From a checkpoint of a small contrastive audio-text model: 13400 steps, 26041 training examples.
Rows from block 7 of the audio encoder of a small contrastive audio-text model, named by matrix and row number. Rows with one number belong to one neuron. Each number is 500 + 50 x the weight over its row's rms, rounded and kept within 0 to 999. All counts start at 0. Numbers have three digits each.
After each neuron's rows are labels from the 100 clips, of 14848, where the neuron reaches its highest value: "strongest on" is what is common among them. Only what is clearly more common there than usual is listed. The data: short read English sentences (LibriTTS-R).
# fc1: MLP up (encoder.blocks.7.mlp.fc1.weight, 640x160), inputs 0-79
# fc2: MLP down (encoder.blocks.7.mlp.fc2.weight, 160x640, transposed), outputs 0-79

fc1.223:480500500500500500500500556500582500500543473464500500479500500532490500365500588549474424500561590692476500500500500500466500500500536500394500557500500429506559590500500500448500500543562556423500500500606500556512500500500500500421506500
fc2.223:533433458500457500565442500486500500500474500500500469471500500500557500551509482608500415391445414632435516500500560444500500543444531525500521522476500500500590559536500431446556631500540420482500500500382500557468500467455568572572457500
strongest on: the word "well"

fc1.408:500500500500500500591500500524500510476500407500484567660556500394500507431500462437463572469500488500500437619500500500425575591376500427388451500386500395421500500536500490450500500500420500599454500554478562421500500500500567500606500503
fc2.408:500593542500439374508500500418574500659575500636500500500500500556433500500456425523500500500490500481500500438542500574556500571589500500500600489552522500412500345480562398559453454500444500500425500500540500454500461500500520524420500500
strongest on: the word "him"; the word "you"

fc1.502:500536551580579500512448432494618442500500500500500411430500563417563500500500474376604500453500434550500500449500413387486367500462500500500454414548596500500553577500500495500500418476500487500500500500504500500534574393500556462527500528
fc2.502:565500500451500500414500444409500383500500500500500478642500500586500478500500500500500619497361500500500514500551500562516494373500452500515404500500500563500500500565500500374579506469500436454500500423533500519569432435609500543454500500
strongest on: the word "he"

fc1.203:520589577500388581500456500500500500500500500500464500530475500489472570553338500500469468500559605377500524600400470500420525500616580500500591500362541500500500526532500457500500500500592500552548495563565534500500500500500527362531500500
fc2.203:575500452425500451530500430500600458500500500596589500500561500500432553500500414592594468408415500500519464576500500500500465500421396500500485461493553500500519446500525488500500500500500500420371569566500500500500500500426641500562500441
strongest on: the word "no"

fc1.466:500387500500561500500500417500469639480500510627373500532483468432500485532500500524418500500486482496500452572500583500500399547500590562520500574500500500500500500448500382553642500418529500439565500500500500522500500500500600500564500500
fc2.466:519596500500500589500556500500500453483500491500500500552500444492500437500600500500500619466500425404500576500500544506500431500455444589500500426484498500570451500500502500420568500588500500500534634514500500434579500500500500468428587551
strongest on: the word "said"; the word "she"

fc1.459:500488440500575538517500509479500500500500429500456527500500441414466543572500563461500561500500500500500500500407402500500531500500607500500500500500463588423500631547637500536583500522498500500444399437500500437500500553449440424345489586
fc2.459:511568364500510575445437500423500544430500639593500500500500500517500557656564500500452500500547500500500591557500553500431557500500498513456402500489538396500592500500487581500500549500546467471523431629500513500518500447500500500500509500
strongest on: the word "said"

fc1.498:500500500579416500500500375500500500444500500500500442500414559480500500487464570500500448500438500500549500500570500500500500487500500500552543469437505500453577415493547398500442500500407369518619500615500500480500500412675413454560453488
fc2.498:423458462500500500500500467500500467500500500500500434510602500500500527490500500635500500362411500576459572555500500500510461500500500457389500500442500531500500594500500500537500500500612500500500500602400500591382567500570500699500500500
strongest on: the word "he"

fc1.67:500500500453500551500500500500472500500500500500500500500500446689500500500479484516500500500500497500392500470414500500500500500500534500500521500387425516500500500522417500457500555400500500500500500500420500500500545500495500500500500500
fc2.67:500500500500500500500500500500437500574683483572500500500500404500500500500493559500466593501519455500500555500450500500500500593380500500500500500566500407500560500500483500500500578549504597500542500500662345500500616635552500500415613406
strongest on: the word "was"

fc1.428:499500500500522577500500422487500533500422542441500400500586500544580470325448500500500500500508530500553500451600471500509442500500500500500500500493500500596509642538500497500377484500500500500455500403500500500449450567474500500500500500
fc2.428:500500500500500506413577500507500500500500500500529385500557500500500500500500372500500500500500518558425341500647500500526500500500500412500500500447582500476545500404433443500565500500500527500608500450416541500540500527500555500525567417
strongest on: the word "well"

fc1.510:435500551500493500500500500500500336500500500451500566500500500500500500513500500500500562401500500500500412443500500513500486643500500500441593500500500443500526500496574500532500592459551500492500500500507447548470475500500442500500594422
fc2.510:500638500439525500479500500500500409500500535500401500510500587572513500500452500500463500500500500621500559461405500500500500500528566500500500422478413500469571495500339387500506502500450483636500412500459500500511494500500500500500500500
strongest on: the word "well"

fc1.599:500543500500500542500396500567500500500416500500416500476528506497500416500633401500531446447500500475500500481500467529449558511573533385481547500500484463500444563584500418476521500500428555482501527500348513500500502514417500500512500520
fc2.599:500503422531464500500391457445500523500500445511499613591597452471504437395483579500500516513500563557471498500550500500403516500500500500439500532454500500500543500500467414500547500492500417500500389474557366500530500500568558500500500500
strongest on: the word "he"

fc1.119:473567626500500500500436457500500500375494556382500477423500500559500500364500500500500490520500480500519568500500506500500500539500466500500360500555543500500556582376500555481481537500566500500528500520430500500624500500605500524548471454
fc2.119:550500601571500417500500500533517500552528498537504500417536534595411545500508555500525500457592500616488500566500507423561500500500452487415426500449500411544537500500593500500370367500623500500500616500500500500500500500450577621400500500
strongest on: the word "she"

fc1.501:552413500500500500463500500441630562500500455537574473471500500401373582500420500529500533479500500500500458500401500473485500500582627535600548500500500500500441500545500500421500679537542500548441500433500488500560567527500500550500500628
fc2.501:419500429500506552500500464500500500500531387409609500500500500500500500543500500458500500566500500500508593500457500414500433500500444500443451500500559500612500500500558560578429500500596408533391538552500500500445500500399471618500587500
strongest on: the word "but"

fc1.31:439410500500469439372500535500553518504381397535500500500521500500384576500448414648424472500500500500539439500449500500426569445590566544500452500560500547500500500583500500451558581579571500500500500500434570408500500500440500470427413627
fc2.31:500562365565500554500403500510500500500529416367500500500575500436528553586500500480388449427500500437475500601500500555445500500375500500479500500500534500500561500434500500570458500417500437531500500544500500500500500500431500589500534500
strongest on: the word "but"

fc1.63:401558619541557621500412439467543500406500500579426415500551462391494568500500617392500405447661434528500464500412573465500500500500438477500500500484500475500500500538373500500500500425500500500500500500500500500500603500500500500458507500
fc2.63:500500500500500500500500500451526414454500669500500500500500579537507500500500564500500454500455517500492500500500500540519500500487500547553570554520500500500553517500500438418637532500418396500408436500500500500500500406500551500500600470
strongest on: the word "she"

fc1.69:442500471544468500491462500611500500575486577500546552500535500558397500428466430487500599608432562500500524429557449541583500534500500413500500500500374500483545597584500500500497500543588500505500500445565500500539500584500500500500500500
fc2.69:500500500466554500500541500412579474343500417423560500500568466500500362500418407500500489500459480544500500500500500500500556609579485390500529504443500500500602559408440500500500402500500500536477500454500500574500561500500500500500432500
strongest on: the word "yes"

fc1.486:500500483468500500500552479500500500500500504500465480500500500500483500500555451500500564478500538603500500500500437429500500590518589463626500500500427565470500500500500496500459500499500500315517382526500576452412500500428500470500500507
fc2.486:500500500500500500500512440525544445500386500500540584440550500500500500482500500500500500500500500500500500500599500385564500569500575500500561504396616439500451561467506500429502500500500500530427500541553558557500500380500573471500500500
strongest on: the word "it"

fc1.44:574555500541586587354500500500500604443500444500500500426578500500500415500532500524426540555435500500500500500515448585523500500517500452500500432552583500434500574405500570500500500497405500476500500500448502500416517432500556622500500494
fc2.44:500500572500500500459500406500500500564375568560485551527500500615458500470500598500500500587387411564445500503500500500500584500504500500500500451562500539500500500540606394500346500506568500558500429500500353500500500500469566516500473500
strongest on: the word "asked"; the word "he"; the word "she"

fc1.309:500459438566470500500481393500500500500500398452427500377500542579420407447500462500500500633468546579538500611561500500500451517500500500395500500527571481500500488451571486500523500527595500408472479536500417537492500500528500433500500595
fc2.309:572500500476500476500555500500500500563468370500500365500500447394585500500500500500466500377500353500448500537593500500500541554500500569500467502440500500467579578580500451500542411556596418500461492500497500500512532500418500552479585500
strongest on: the word "yes"

fc1.21:500500485417554500415506500500500500561500500531486500434500567443409463500500500500501467520500487430500377374500578522573482302500443500603504500500500500445497500500500427500546564500500481432500500500421571500500443524500500477500500500
fc2.21:456439500500500382500500463514500500590521500574495500500497500500397575500500500500500500467437434449500500500518500446500500562500400500422652470500500501500500508599500500500407684500617500489538419589570500500500610577599583500500500500
strongest on: the word "she"

fc1.225:528500500500547598484460500579500600406487390500504500500500457500512500609595582500500422500500521500500524500568500500500466386500513500538500500514535433500500515427349500550461440500517500388344445500499433500522570578561594500500500570
fc2.225:500461565500500524500500500444470500541524500592517549500381472464378500552618516500500500500615500500500577500500500500500500500469399500500522425500500500607500532600443500454500547548500500460500500456500544500500500381500534500466612533
strongest on: the word "she"

fc1.610:441578477501631500500500500500469500500500500500561521500500500500500421500500360500500554500599503500582500500500500434500471611561500422500415599394425500556500536500669500500558500500500500483546535500421412471500500555504588500546491409
fc2.610:591500500500500684531500401500386500491429524345500500500500500552500500508500489552551553500408517595500500500500500556500500500345450500500500500500500500500500500538503398500500539479500586411478445500500607604502500596500500500500500500
strongest on: the word "away"

fc1.152:616500512499500500592469500510500500578625500505500475500598419410618500500500500500570418500500500500500412555500488471433500572500500496500500500500500500444408418500583385500512524500319500439500385548500500500451500500346500500500500528
fc2.152:550500500485500489364500500500441500562500500536511500484500500504500419500545332500500668646500500506500500500374500553501500663500471500500500534500500500416484414500500500500421596500500566500500529559593441485550500500500610428456399500
strongest on: the word "you"; the word "him"

fc1.471:500500449500500500581565500500617500500438500500486500500453441500500397475500506500500500448631500500463500500563500500500388500500500500495366500500500618471464500456500500381567577500500500500442500500450500500412500524578450500500500500
fc2.471:500500500500621500578446500553595593500500500500500500500501500518528564500500599500500565500500500500469500500500542500500500500570500500422430500500500409500609500500500446500500500500559500500500439490500470500500500500500497500500436382
strongest on: the word "asked"; the word "he"

fc1.0:491523491500455500547443601500481500433565612500483586500389500617648500500428569558500501435556500616500532548460500474500500500596572544523500500461499500500500500534500500533500500507500418573500329500500500500500403500600517479500500409
fc2.0:422467392500517527500500376500500483589526471574500500500597462448500488500500571500553500585500557500474460532500548500566453500500583500412484544481586545500500549500500489456423595500598500447528500572417484480500540500500600585543500500
strongest on: the word "i"

fc1.511:500463500386502500402500414374527467500500424577500500500500500500413500500450500473528535562483408500566532373500465540598517500659500500525540500568500500500500427500500500422500500500500500500500500487500500500500500462614500500500530500
fc2.511:500545525500460500539520407500540500500460500465500520533500500468500527469441500560589500500465458500417500536558524462500500574500500500464500500500553396526535500447500461579528551518563500500429539586553500500500517500500563461548704500
strongest on: the word "you"

fc1.212:446500500500500645500465455500479558500500477500493429429500500457560510500473500500422325460463432500441500500500497500500500453500500464572500500574500476500500593522391500500500590500398500500500500500365500500504500573500500479500521456
fc2.212:500614460521500383500500500542500414467462606500500624380429438500500498500500542500368500500500389500594500478500570500500496500560500500500500476500500560500569500599500500500500422427453500500500466500583609500500500388500500500498513500
strongest on: the word "she"

fc1.612:479500500419551500500448542500508514500500323500557521500500500476500500591500500500500435520500500500588477447494523442458500379451578398489408465544500500445500500500634500414444500616570591410500500484388500553513500500621503500410500526
fc2.612:500508345500408559548500500500500500500503500461500500500481500454575500642573500564475474559478484500484500534538500496500446536457581502500424500458500500500591454441500414500574642462500373500500450538397448500500564459500500550500500500
strongest on: the word "but"

fc1.381:500425500500373599500500500500500528500465500577500632538500500500559544514496506500395500526595500448500666500452443500434500500500547500509500566438500500500451500465500524508457522456500572401616500500500355500629500554500409434448513556
fc2.381:500500424500557500500577550500500500478504500422546500500500500542392515500548500500500429452500449423505500437500599500526500500500391500500522500411500500525534500500500408500500500560500500620555500544469502500508640376405500500449500500
strongest on: the word "me"

fc1.331:500500500546500500500455408500500500500536500371442402500457553500419500578500488500500500500403500500511567587522500500450480500465547508459452500362500500500516519500519500500500500500500522500500500500527500500573500500454500449500500642
fc2.331:576565531500454500500531481500500500567500386589500397500500463478500500500431500551456462472500429576497503524500500424500500500490555500456500542450500412488654500444500382500500500500501500579500500572410550560500588500455563500562556383
strongest on: the word "no"

fc1.455:434500504482500500500474549500500500556500500500416500500540437500500495425456500559522500500363454500517448525460500497589441500496586428577500500537420448357451474500328498500488493500625413542447465530568353500500500500494500426411465500
fc2.455:529500500500531472500462500500500422369488500500500500500500500500636500578500590500500500430500437500518500554450500500500500520500528471599473500561593500500500500512477500500604500500500500500500388438577577562437500426500584587500447500
strongest on: the word "said"

fc1.93:588500500461500599500412500519500459500500423441514559551500584500421427500438500500500541500500500616500559471415500386500371448569500500455417486495361500500474436500500478500594553500501505500449552604500513500500403500500500500484570500
fc2.93:500500500425500430425500552458516500500500500378370500531556500532547484489500535500543500500500500551537567500495500500541573500515500446566449500500405465457527500382481500457500500576500500500448500500541500610544383583487500407523409500
strongest on: the word "away"

fc1.557:486500500500500500508500410361558500500658466500446500500500573511500500452500606542500500390500460541488508427430386381467500500500529500500500575436500441384500500422548500500500500416500500457465490456500355440500470592500364500500500500
fc2.557:587458504500440500442432500500500500500463430467447449546500500500525500408500500603613500343373500541500500500500563500433433552500567478500388515464500500579546571567500495500500500539500431500547421540423413500500475500497551500500500435
strongest on: the word "was"

fc1.489:578500467500500533500517500343423544493355500574500435500441500500560500575454356572543516500500438465500451500625500500500500480513500500500500471478500410442567500500500500414565434416500500500500500457500500559500500541435561489500500500
fc2.489:576495500500500500500500502500500500500603500454500500500500515500500410411500500561563600500500500385541500379500500500579500611565538500592500532519397500534500496554500500500510568595500585500500500523574500344500500573500500500500649500
strongest on: the word "said"

fc1.33:500500500500500500500500554500624500500500500500500500500500500500456468374500600560500451500610500670455500436500432500458500500500566500443500510549500458500518592559500451500500500501553568416500500500559500500500535500500500500500512500
fc2.33:525457452474500500562443500500500457500479500461500508476524500500549500566474488602500411400437427630448518500500569440500500572460528500500500543475500500500600573500473437455500618456553414500480500553404500561439500473500568574585459500
strongest on: the word "well"

fc1.507:500598416500536500399500500500503582443500500609550473397420500500439500500500660500500529500500533547500500505535500389500619569500500401500452500423500500557547500500500532531500500494500541600419501500500447500500576487467459502503500500
fc2.507:500500384500500500500603500547445500500500614439602500564499500500504538601444464473467450500500500610470533515532556427571500500446440500437526572434500417500591425505550553500500500433563464500428500511500500611500576500430565500500450500
strongest on: the word "i"

fc1.469:513513510500500500500555573451500419459500562500365500401502469584599399500495500500500500500562500592523500500448500500621444500481500492450500500500500500412500500500500558506500500500500463500500500550500591521528500478500500500500453515
fc2.469:489477589351460500500444427500500570500500500598500516500575500495573472500444500479520500484500426500434556545500500452500393500659500622500500577488435500500602639500500494500500500500456500515437554582449500516500500500477554544539500500
strongest on: the word "yes"

fc1.416:544500500589500500373432500579500500500399574500500500500289425500541470642440557518551500500500500436500559503500500500500545551500500491500500592532500513500535488500500588469451541500565500440500560500603500500500500500552500439500500500
fc2.416:500604500456429457500582423500557500500503500473500545500500500500500539446344397500595500575511469414500500521500500437527500500384517500586500500500500438541520410398598559578470500405595572400458500500500545500513540583466585407500671500
strongest on: voice: female

fc1.269:500500549500459569500590500500500583434462500500500554500448500426531500500522500479500500546405630500660597500500532500500419509522443435500500500622695615500579500500469500500500468500334525452399527557466498500500546579476428453484438500
fc2.269:500528500461500500579350500442500500500471500500478500500620637500409500500581500500452602513500535500428500420386448500500500531500617500500500578500500500424460500500500500444397500458500500500477500574616494593500562500500500479500529500
strongest on: the word "him"

fc1.591:479500500500425500463594526584500440481583500461500500382500580500382539500488500500439500500500558593636500592500500423385512500572500500500500500454500372465545500425628500500644500500578513500500500500521500549441500516604500426537500500
fc2.591:500438500450500500574500500500500500500500500545500423514544500456560415538427500555500500359422412567500532516617539471500484562432553500500440500467500500475592478527500439500500573445500411500434500573453500591476532500463583575526407481
strongest on: the word "yes"

fc1.436:459500580500518500498500587518500498500500522454500614449500500500462494559500500503500598569530500491500486500500461500527500500500378414486447439397524621380451527549500500545473500500540500500500500555457500500388597500500500593500439500
fc2.436:550527563500500567500500462381549511500500527588500500500500440533500500500430500589500500500536500471376500500599500500500575430539547500489500384598500500500561481500500618567423466500500500514484500533500680419500509449492589587556397445
strongest on: the word "said"; the word "he"

fc1.247:500462500445459500500500544500496500500553480594500490500439500597500500387424500399531500500550500578500500579529394448520345500521500537612500533500500500500434500500507537319545500500500500549454464500564570470500500500582500500432500500
fc2.247:500500500500500551595500500500500407500500550417473500500415500500500582500426574545473500492500430639500500570432566482523433500500500500500500537500500500500651500574500452566500500557500418620500500443500500500500500500500500551500462453
strongest on: the word "well"; the word "no"

fc1.542:508509500500500489500500500480531500541435500405500548500500500417500521500500431526500480500500423552558516455500500500521500500500500433528568627500500531500500500497500500558485543500500496500500500545610500413500500565478500498519568500
fc2.542:421430553517518387584540500500500500535452500426548451500500500471432500500537500551500500636500476400500500500566575500500500500500328578433500445500500439500530538555500468542500648500556544500460500500500617456500638500382676500500604500
strongest on: the word "have"

fc1.73:500500400469526500531457500500400500500500500546500560426500554382451565507500500498500500500400542500560500409500500383495500500500530450500492492500393500500571500677628500500461495500584603477500500500457500500484500500500500500500458500
fc2.73:479529418500500569500500500500500500500500500500500459500432413373641500500577500542500435484448500486500500500500530522468439552479614432444500500489564500500500458500500419500577581500500500500500390543379452543500500475561573522503578500
strongest on: the word "but"

fc1.555:500500500551512449482493525500565500500628510500601561500500500500500434500415568500500500485500542570500372361500437522500568500500500500500500500412500500544585603521649500500500486602568500500500375500488500500500500388416548500500500500
fc2.555:500500500480500500500374450525500380500500500381500622500500500442466500635572381500500500500500449500433457500467534500500500569418500519470481542461589500534500500476500475437500606392507447500500500624500442500500500500500500568540500500
strongest on: the word "but"; the word "that's"

fc1.380:563587563542553500478417485500500423600500517400500500420515478455500382500438500561456500441500499500524532430413561500435501415500540543488500514500574500453519500415553451500500500500568526514414481500427534500500500500500500500500500424
fc2.380:500500500478500500500500500500500478574500500409500500500500684500500500500369553566410395484479500611500549425500464490500476562500545500436500500382500500500560629406500476500408575500500500500461500613500559496500500500500500639500480460
strongest on: the word "he"

fc1.68:500500453486525444485410566527381500500500500500500500414497500496500500500524500500500500458601403500445440500581500500500533500500500500500578511578500321507500491410473500500500500501500403500554557556568412500516578500535518500490500500
fc2.68:500454500500500500441603500582449518435500500500509500500500663439500500500508500547500500455500623500500562500500500500429500500500520500583416500543483500500443560500552388488391500500566554500500500654500500500435500500473500500500500500
strongest on: the word "he"

fc1.639:500413500500514500487405500500414500325395546510400500439499583401500500540529642500444500500500393500500500541551500521521455500500439500579500500500562434557500595500500500500500500500500427414500500500500473500500500500500658541500500500
fc2.639:500500500500500500500562500500500542500569500500520535500470500528384500500500500557500500459561500455469585500504500500586500543573500500500500500472500500500416483500480500500500521560500465500562500500556500500522500462490500570500500543
strongest on: the word "said"

fc1.419:500596604500596500500424427500500409555494500395403500500500500389539391500423500500456500500554543500463500500573586515467500305500545581459500504500482500391587500500500500500500480500500398422535500467513500500500508500431503500422500500
fc2.419:500434500500448500500500500523541572416500415500500462500539569606443522595399558500500410500463421500525578500500500500408452500500449545465495500436500416500532582500500500533500500570580508500500500521479564500500543643500567557500500500
strongest on: the word "he"

fc1.389:500500500478500500379500500391500582408500473511500477500482513640500603370500500464500603500503500500611534500450500470449500593500542502507500500562520550500425533500500500500500475407500613500542385516500500500551500500500500500500500419
fc2.389:563500500500528456500500509500500500535557485500530508500515500560500500510500500500500500500444500500384500615500500379469488500500405521386500449500528383426485500433514397496500543500500419500500500500646417500500597523500500547378501369
strongest on: the word "you"

fc1.76:500456595500592524500608370579500500500500500500500500500491500413472500500500500634500470555500462431500500476346500500500500486598517475500487438440582500447441535500386500500568500500500500500388524500405500500500500470476500500500500532
fc2.76:500581500500500422500500500500457518500500500537451676500443500419577419598429506567561552500605500434500500500500485539500500563500422370555576500500537500500536500500502540599500479460550500500500500505500500488501545500500525437516500502
strongest on: the word "it"

fc1.187:414500500450500438500587500451500456497455500500500551498493500499500500428495448426298391500500549393594500500380500500464478500593537500500486523613586382492570500483500464500500576500594507604464500462580458500494500547500536500500428525
fc2.187:584500540531397500500630500360500500459554603500500595538500500500415449500338500476464375527500475430455500468579500569492500514500434500500517440500500500618500500563500500517500441463500500500500500500500645500500500500500553447500456500
strongest on: the word "he"; the word "said"

fc1.99:500500500500500500500435441590500534381500500606524500500500578478500475586500500494500568392500500500500512500500500500500500422496500434565500500577339570401526398500544500500378528500500473357561360527500500500500505500491500548500500445
fc2.99:529564500500500572546500427500500500448380500551534591460539450500476500423457500500572500500500435593500500500594500401500476575500500466467600550413500500572449536483414500500500500540547565500422454534545449519448500500500567500500500529
strongest on: the word "it"

fc1.328:500500537500556500500587500500548557500500500388545500543418468500569500451491553500524415500380500500500335524586500500540500500474500554500419500623514597500552500500617500434500555536593519500500411500387516409389500478500548500591442387
fc2.328:500500500607500606500500500472387458500500452505585600500505598500394500396422456500500458426500431541500500512500598450405500561320475536500500500474500453597428500646500480585500561600500500500500500500500500500500538500500516546569500500
strongest on: the word "it"

fc1.335:500575500500520500578582500636500500500500386500439468500500500500500500500451571457513500520500554594500500500585500500500477475520500500483403500500500609558500587566458446459500563319424593472478475500500511500493554500500500500500500476
fc2.335:537500528500583566448433510470562500406593500462500443500412337500571500500609500500449500615433458500500417500500567500500500448576451513526500443500500584411603447500569500535517479500588568500537405500567425500477500500564511500500439500
strongest on: the word "asked"; the word "he"

fc1.47:556530500537500564614566500500500501500611500500500440500500580500513601500500500387500414526500387520500535500432500500508519500489500461500483523448500500418587500500409500500424542570387500522426500500464424500500500565367500500452561500
fc2.47:500500536500500366500453500500500500644578425500508435545622500500529497500468425500500500437500500500435500500536500500610591500398560500500500448500441500514500500500560464500479500500500500526500597500599500500500500500535565500542500454
strongest on: the word "him"

fc1.85:500500426454500500500486509500593500548448500500558500431500399582531500500492500500500500500500500495605424572421405500423500500574581456536500500566500500500500500535487500500500500500582396560500500500568439620500493508500500427500339661
fc2.85:599500586500500500408546460406524454500500614439602420604500465500500446509434500500500500485500502456500545521500492500500500500500609530485500430500573500500548556485489655441500433500597500500500500558672603484500500447518500461500500500
strongest on: the word "said"; the word "he"

fc1.351:520437500500533500500500553500472388423500500501500512507500500500443500500500389500405389482519443545556432581500500500500500500500500500601422500403388368500539500523539500539500424508488500505543526521613391507500569500606595554500500602
fc2.351:500505500582306500500500500500476500500500562452540500500500565500500571617500500500533533500612500500500500500500465457512500532500515561500500465423538500430414500500401500585500633476500500500500463580546479418500500609396500500576500484
strongest on: the word "me"

fc1.387:473560500552553520432500500500500369545437455500500500500442512428500405612458498489413380611500595378579538579500441545457500500539480466500500590517499500500500452417500500500564500446500500690455446426623500500500444500517500500548523402
fc2.387:500500468500437515500603469587500558434500500436467439479566500507500482500500500463500500500500500531389422500500500535411406500413500676495584400578351500565567413555574452525575547550430446561584525500500500609483500547466500423454500500
strongest on: the word "me"

fc1.357:540533508500576500418559511500495500468541386434599481505596545516571500500439500500368467388500500509500500610362450500500500500500500414500500444500412547552500500456500500500500500500455500500484498500500500496515500433500500540392557500
fc2.357:448500495500403414500500500500490500533500500500500500500589500500500477521473418500500500482600500500392542500447500500690500535449551578509500414500438500500541604516500553415362500550500433500500500500500597534500500604537500500500500500
strongest on: the word "me"

fc1.242:500500500500500500551455500424500500500500500500500500500569493402574489364490443500583495595497535545486651500500480500439524592500367500394500500656500537500597568500500500434500500493531556500407500462500582624457500500500445474572468500
fc2.242:500488500440585313500500523500500500538466500500500658500468578609500500500567500500500452500500500500453500530500500500600500578500485500500386500500500420500526500450500500500500361554500500431484526568464595500500575390463500500500500518
strongest on: the word "she"

fc1.141:500484571527612500480544451522408500500500500437596528500432500467500500500581500559500500588487412500519424500500500500428500500501500483500500500385657610509453500500400458500485522595505500619376459409392500500371494500500500500500500500
fc2.141:500510539500500500456500465573500500531500500665500500432588500470500480432451500522500500500500534393521370499555500476500500500469500500500526414500553442500500640612568516551523500500466383500500500500439410500500588559548593446500500447
strongest on: the word "it"

fc1.483:500498500464556500500488502500439427573500643427500500553500580500476500560562489551500366467500500500550431500500500500489500500500500410495570500500535531500355404486500500467500500500500410500500510500500500500500500494486500500500500500
fc2.483:485500562500559446500444423576500500500500520654500529500416500476500564500584500500500481500440500617500488500564500500555500527578446500500469500500500500500450664617500500500500378500500427500500659526500397535491568500500563360531522500
strongest on: the word "up"

fc1.494:514500500500556528569536500543438506500551443607500508512500565500500570500455500476373516500500431500442486614461485500424500598370473440405500500398500500423460476537500500508500495544433447649500500500500500446468500500554617500500500571
fc2.494:450557500477500382500500500500500500614545500589500414500500538500435448414434420500500544533456594455520500500541500500585500500432561569500518493601500441400559500505628425523379500529416500500477500535500500500500500500500563518500500485
strongest on: the word "him"

fc1.24:500500500500500444500529420500529589500500385500443475533452500500355389500504500500500529500489500615500442548500500467379468500573500528500500500483558453500500500500612500338470500500663511465437487500500500500500500500500447500500500583
fc2.24:540580440500416500500500591500439421436447378500520399500544546500598500500500500558500500406500381597500500500575561500484500590500635500500404519500553500500638500454486500455607484500505424500500500533413463526582548500450500508550562468
strongest on: the word "yes"

fc1.620:500500500500500500500500532500603442349420500500438500500500500500500457620470474500500500569500408500500500500604344528500542500500476500500516500500500485500580436378500515489500476500383500500441500668590500500500520500542500420500500500
fc2.620:500560469444500573500460439397550371570500500500459470500497504500500592556467526500500500500531500574480500500500500500529455520500591543500500440491428482500577377427566418500552570500546500500425447593500565424500500500463500407500633462
strongest on: voice: female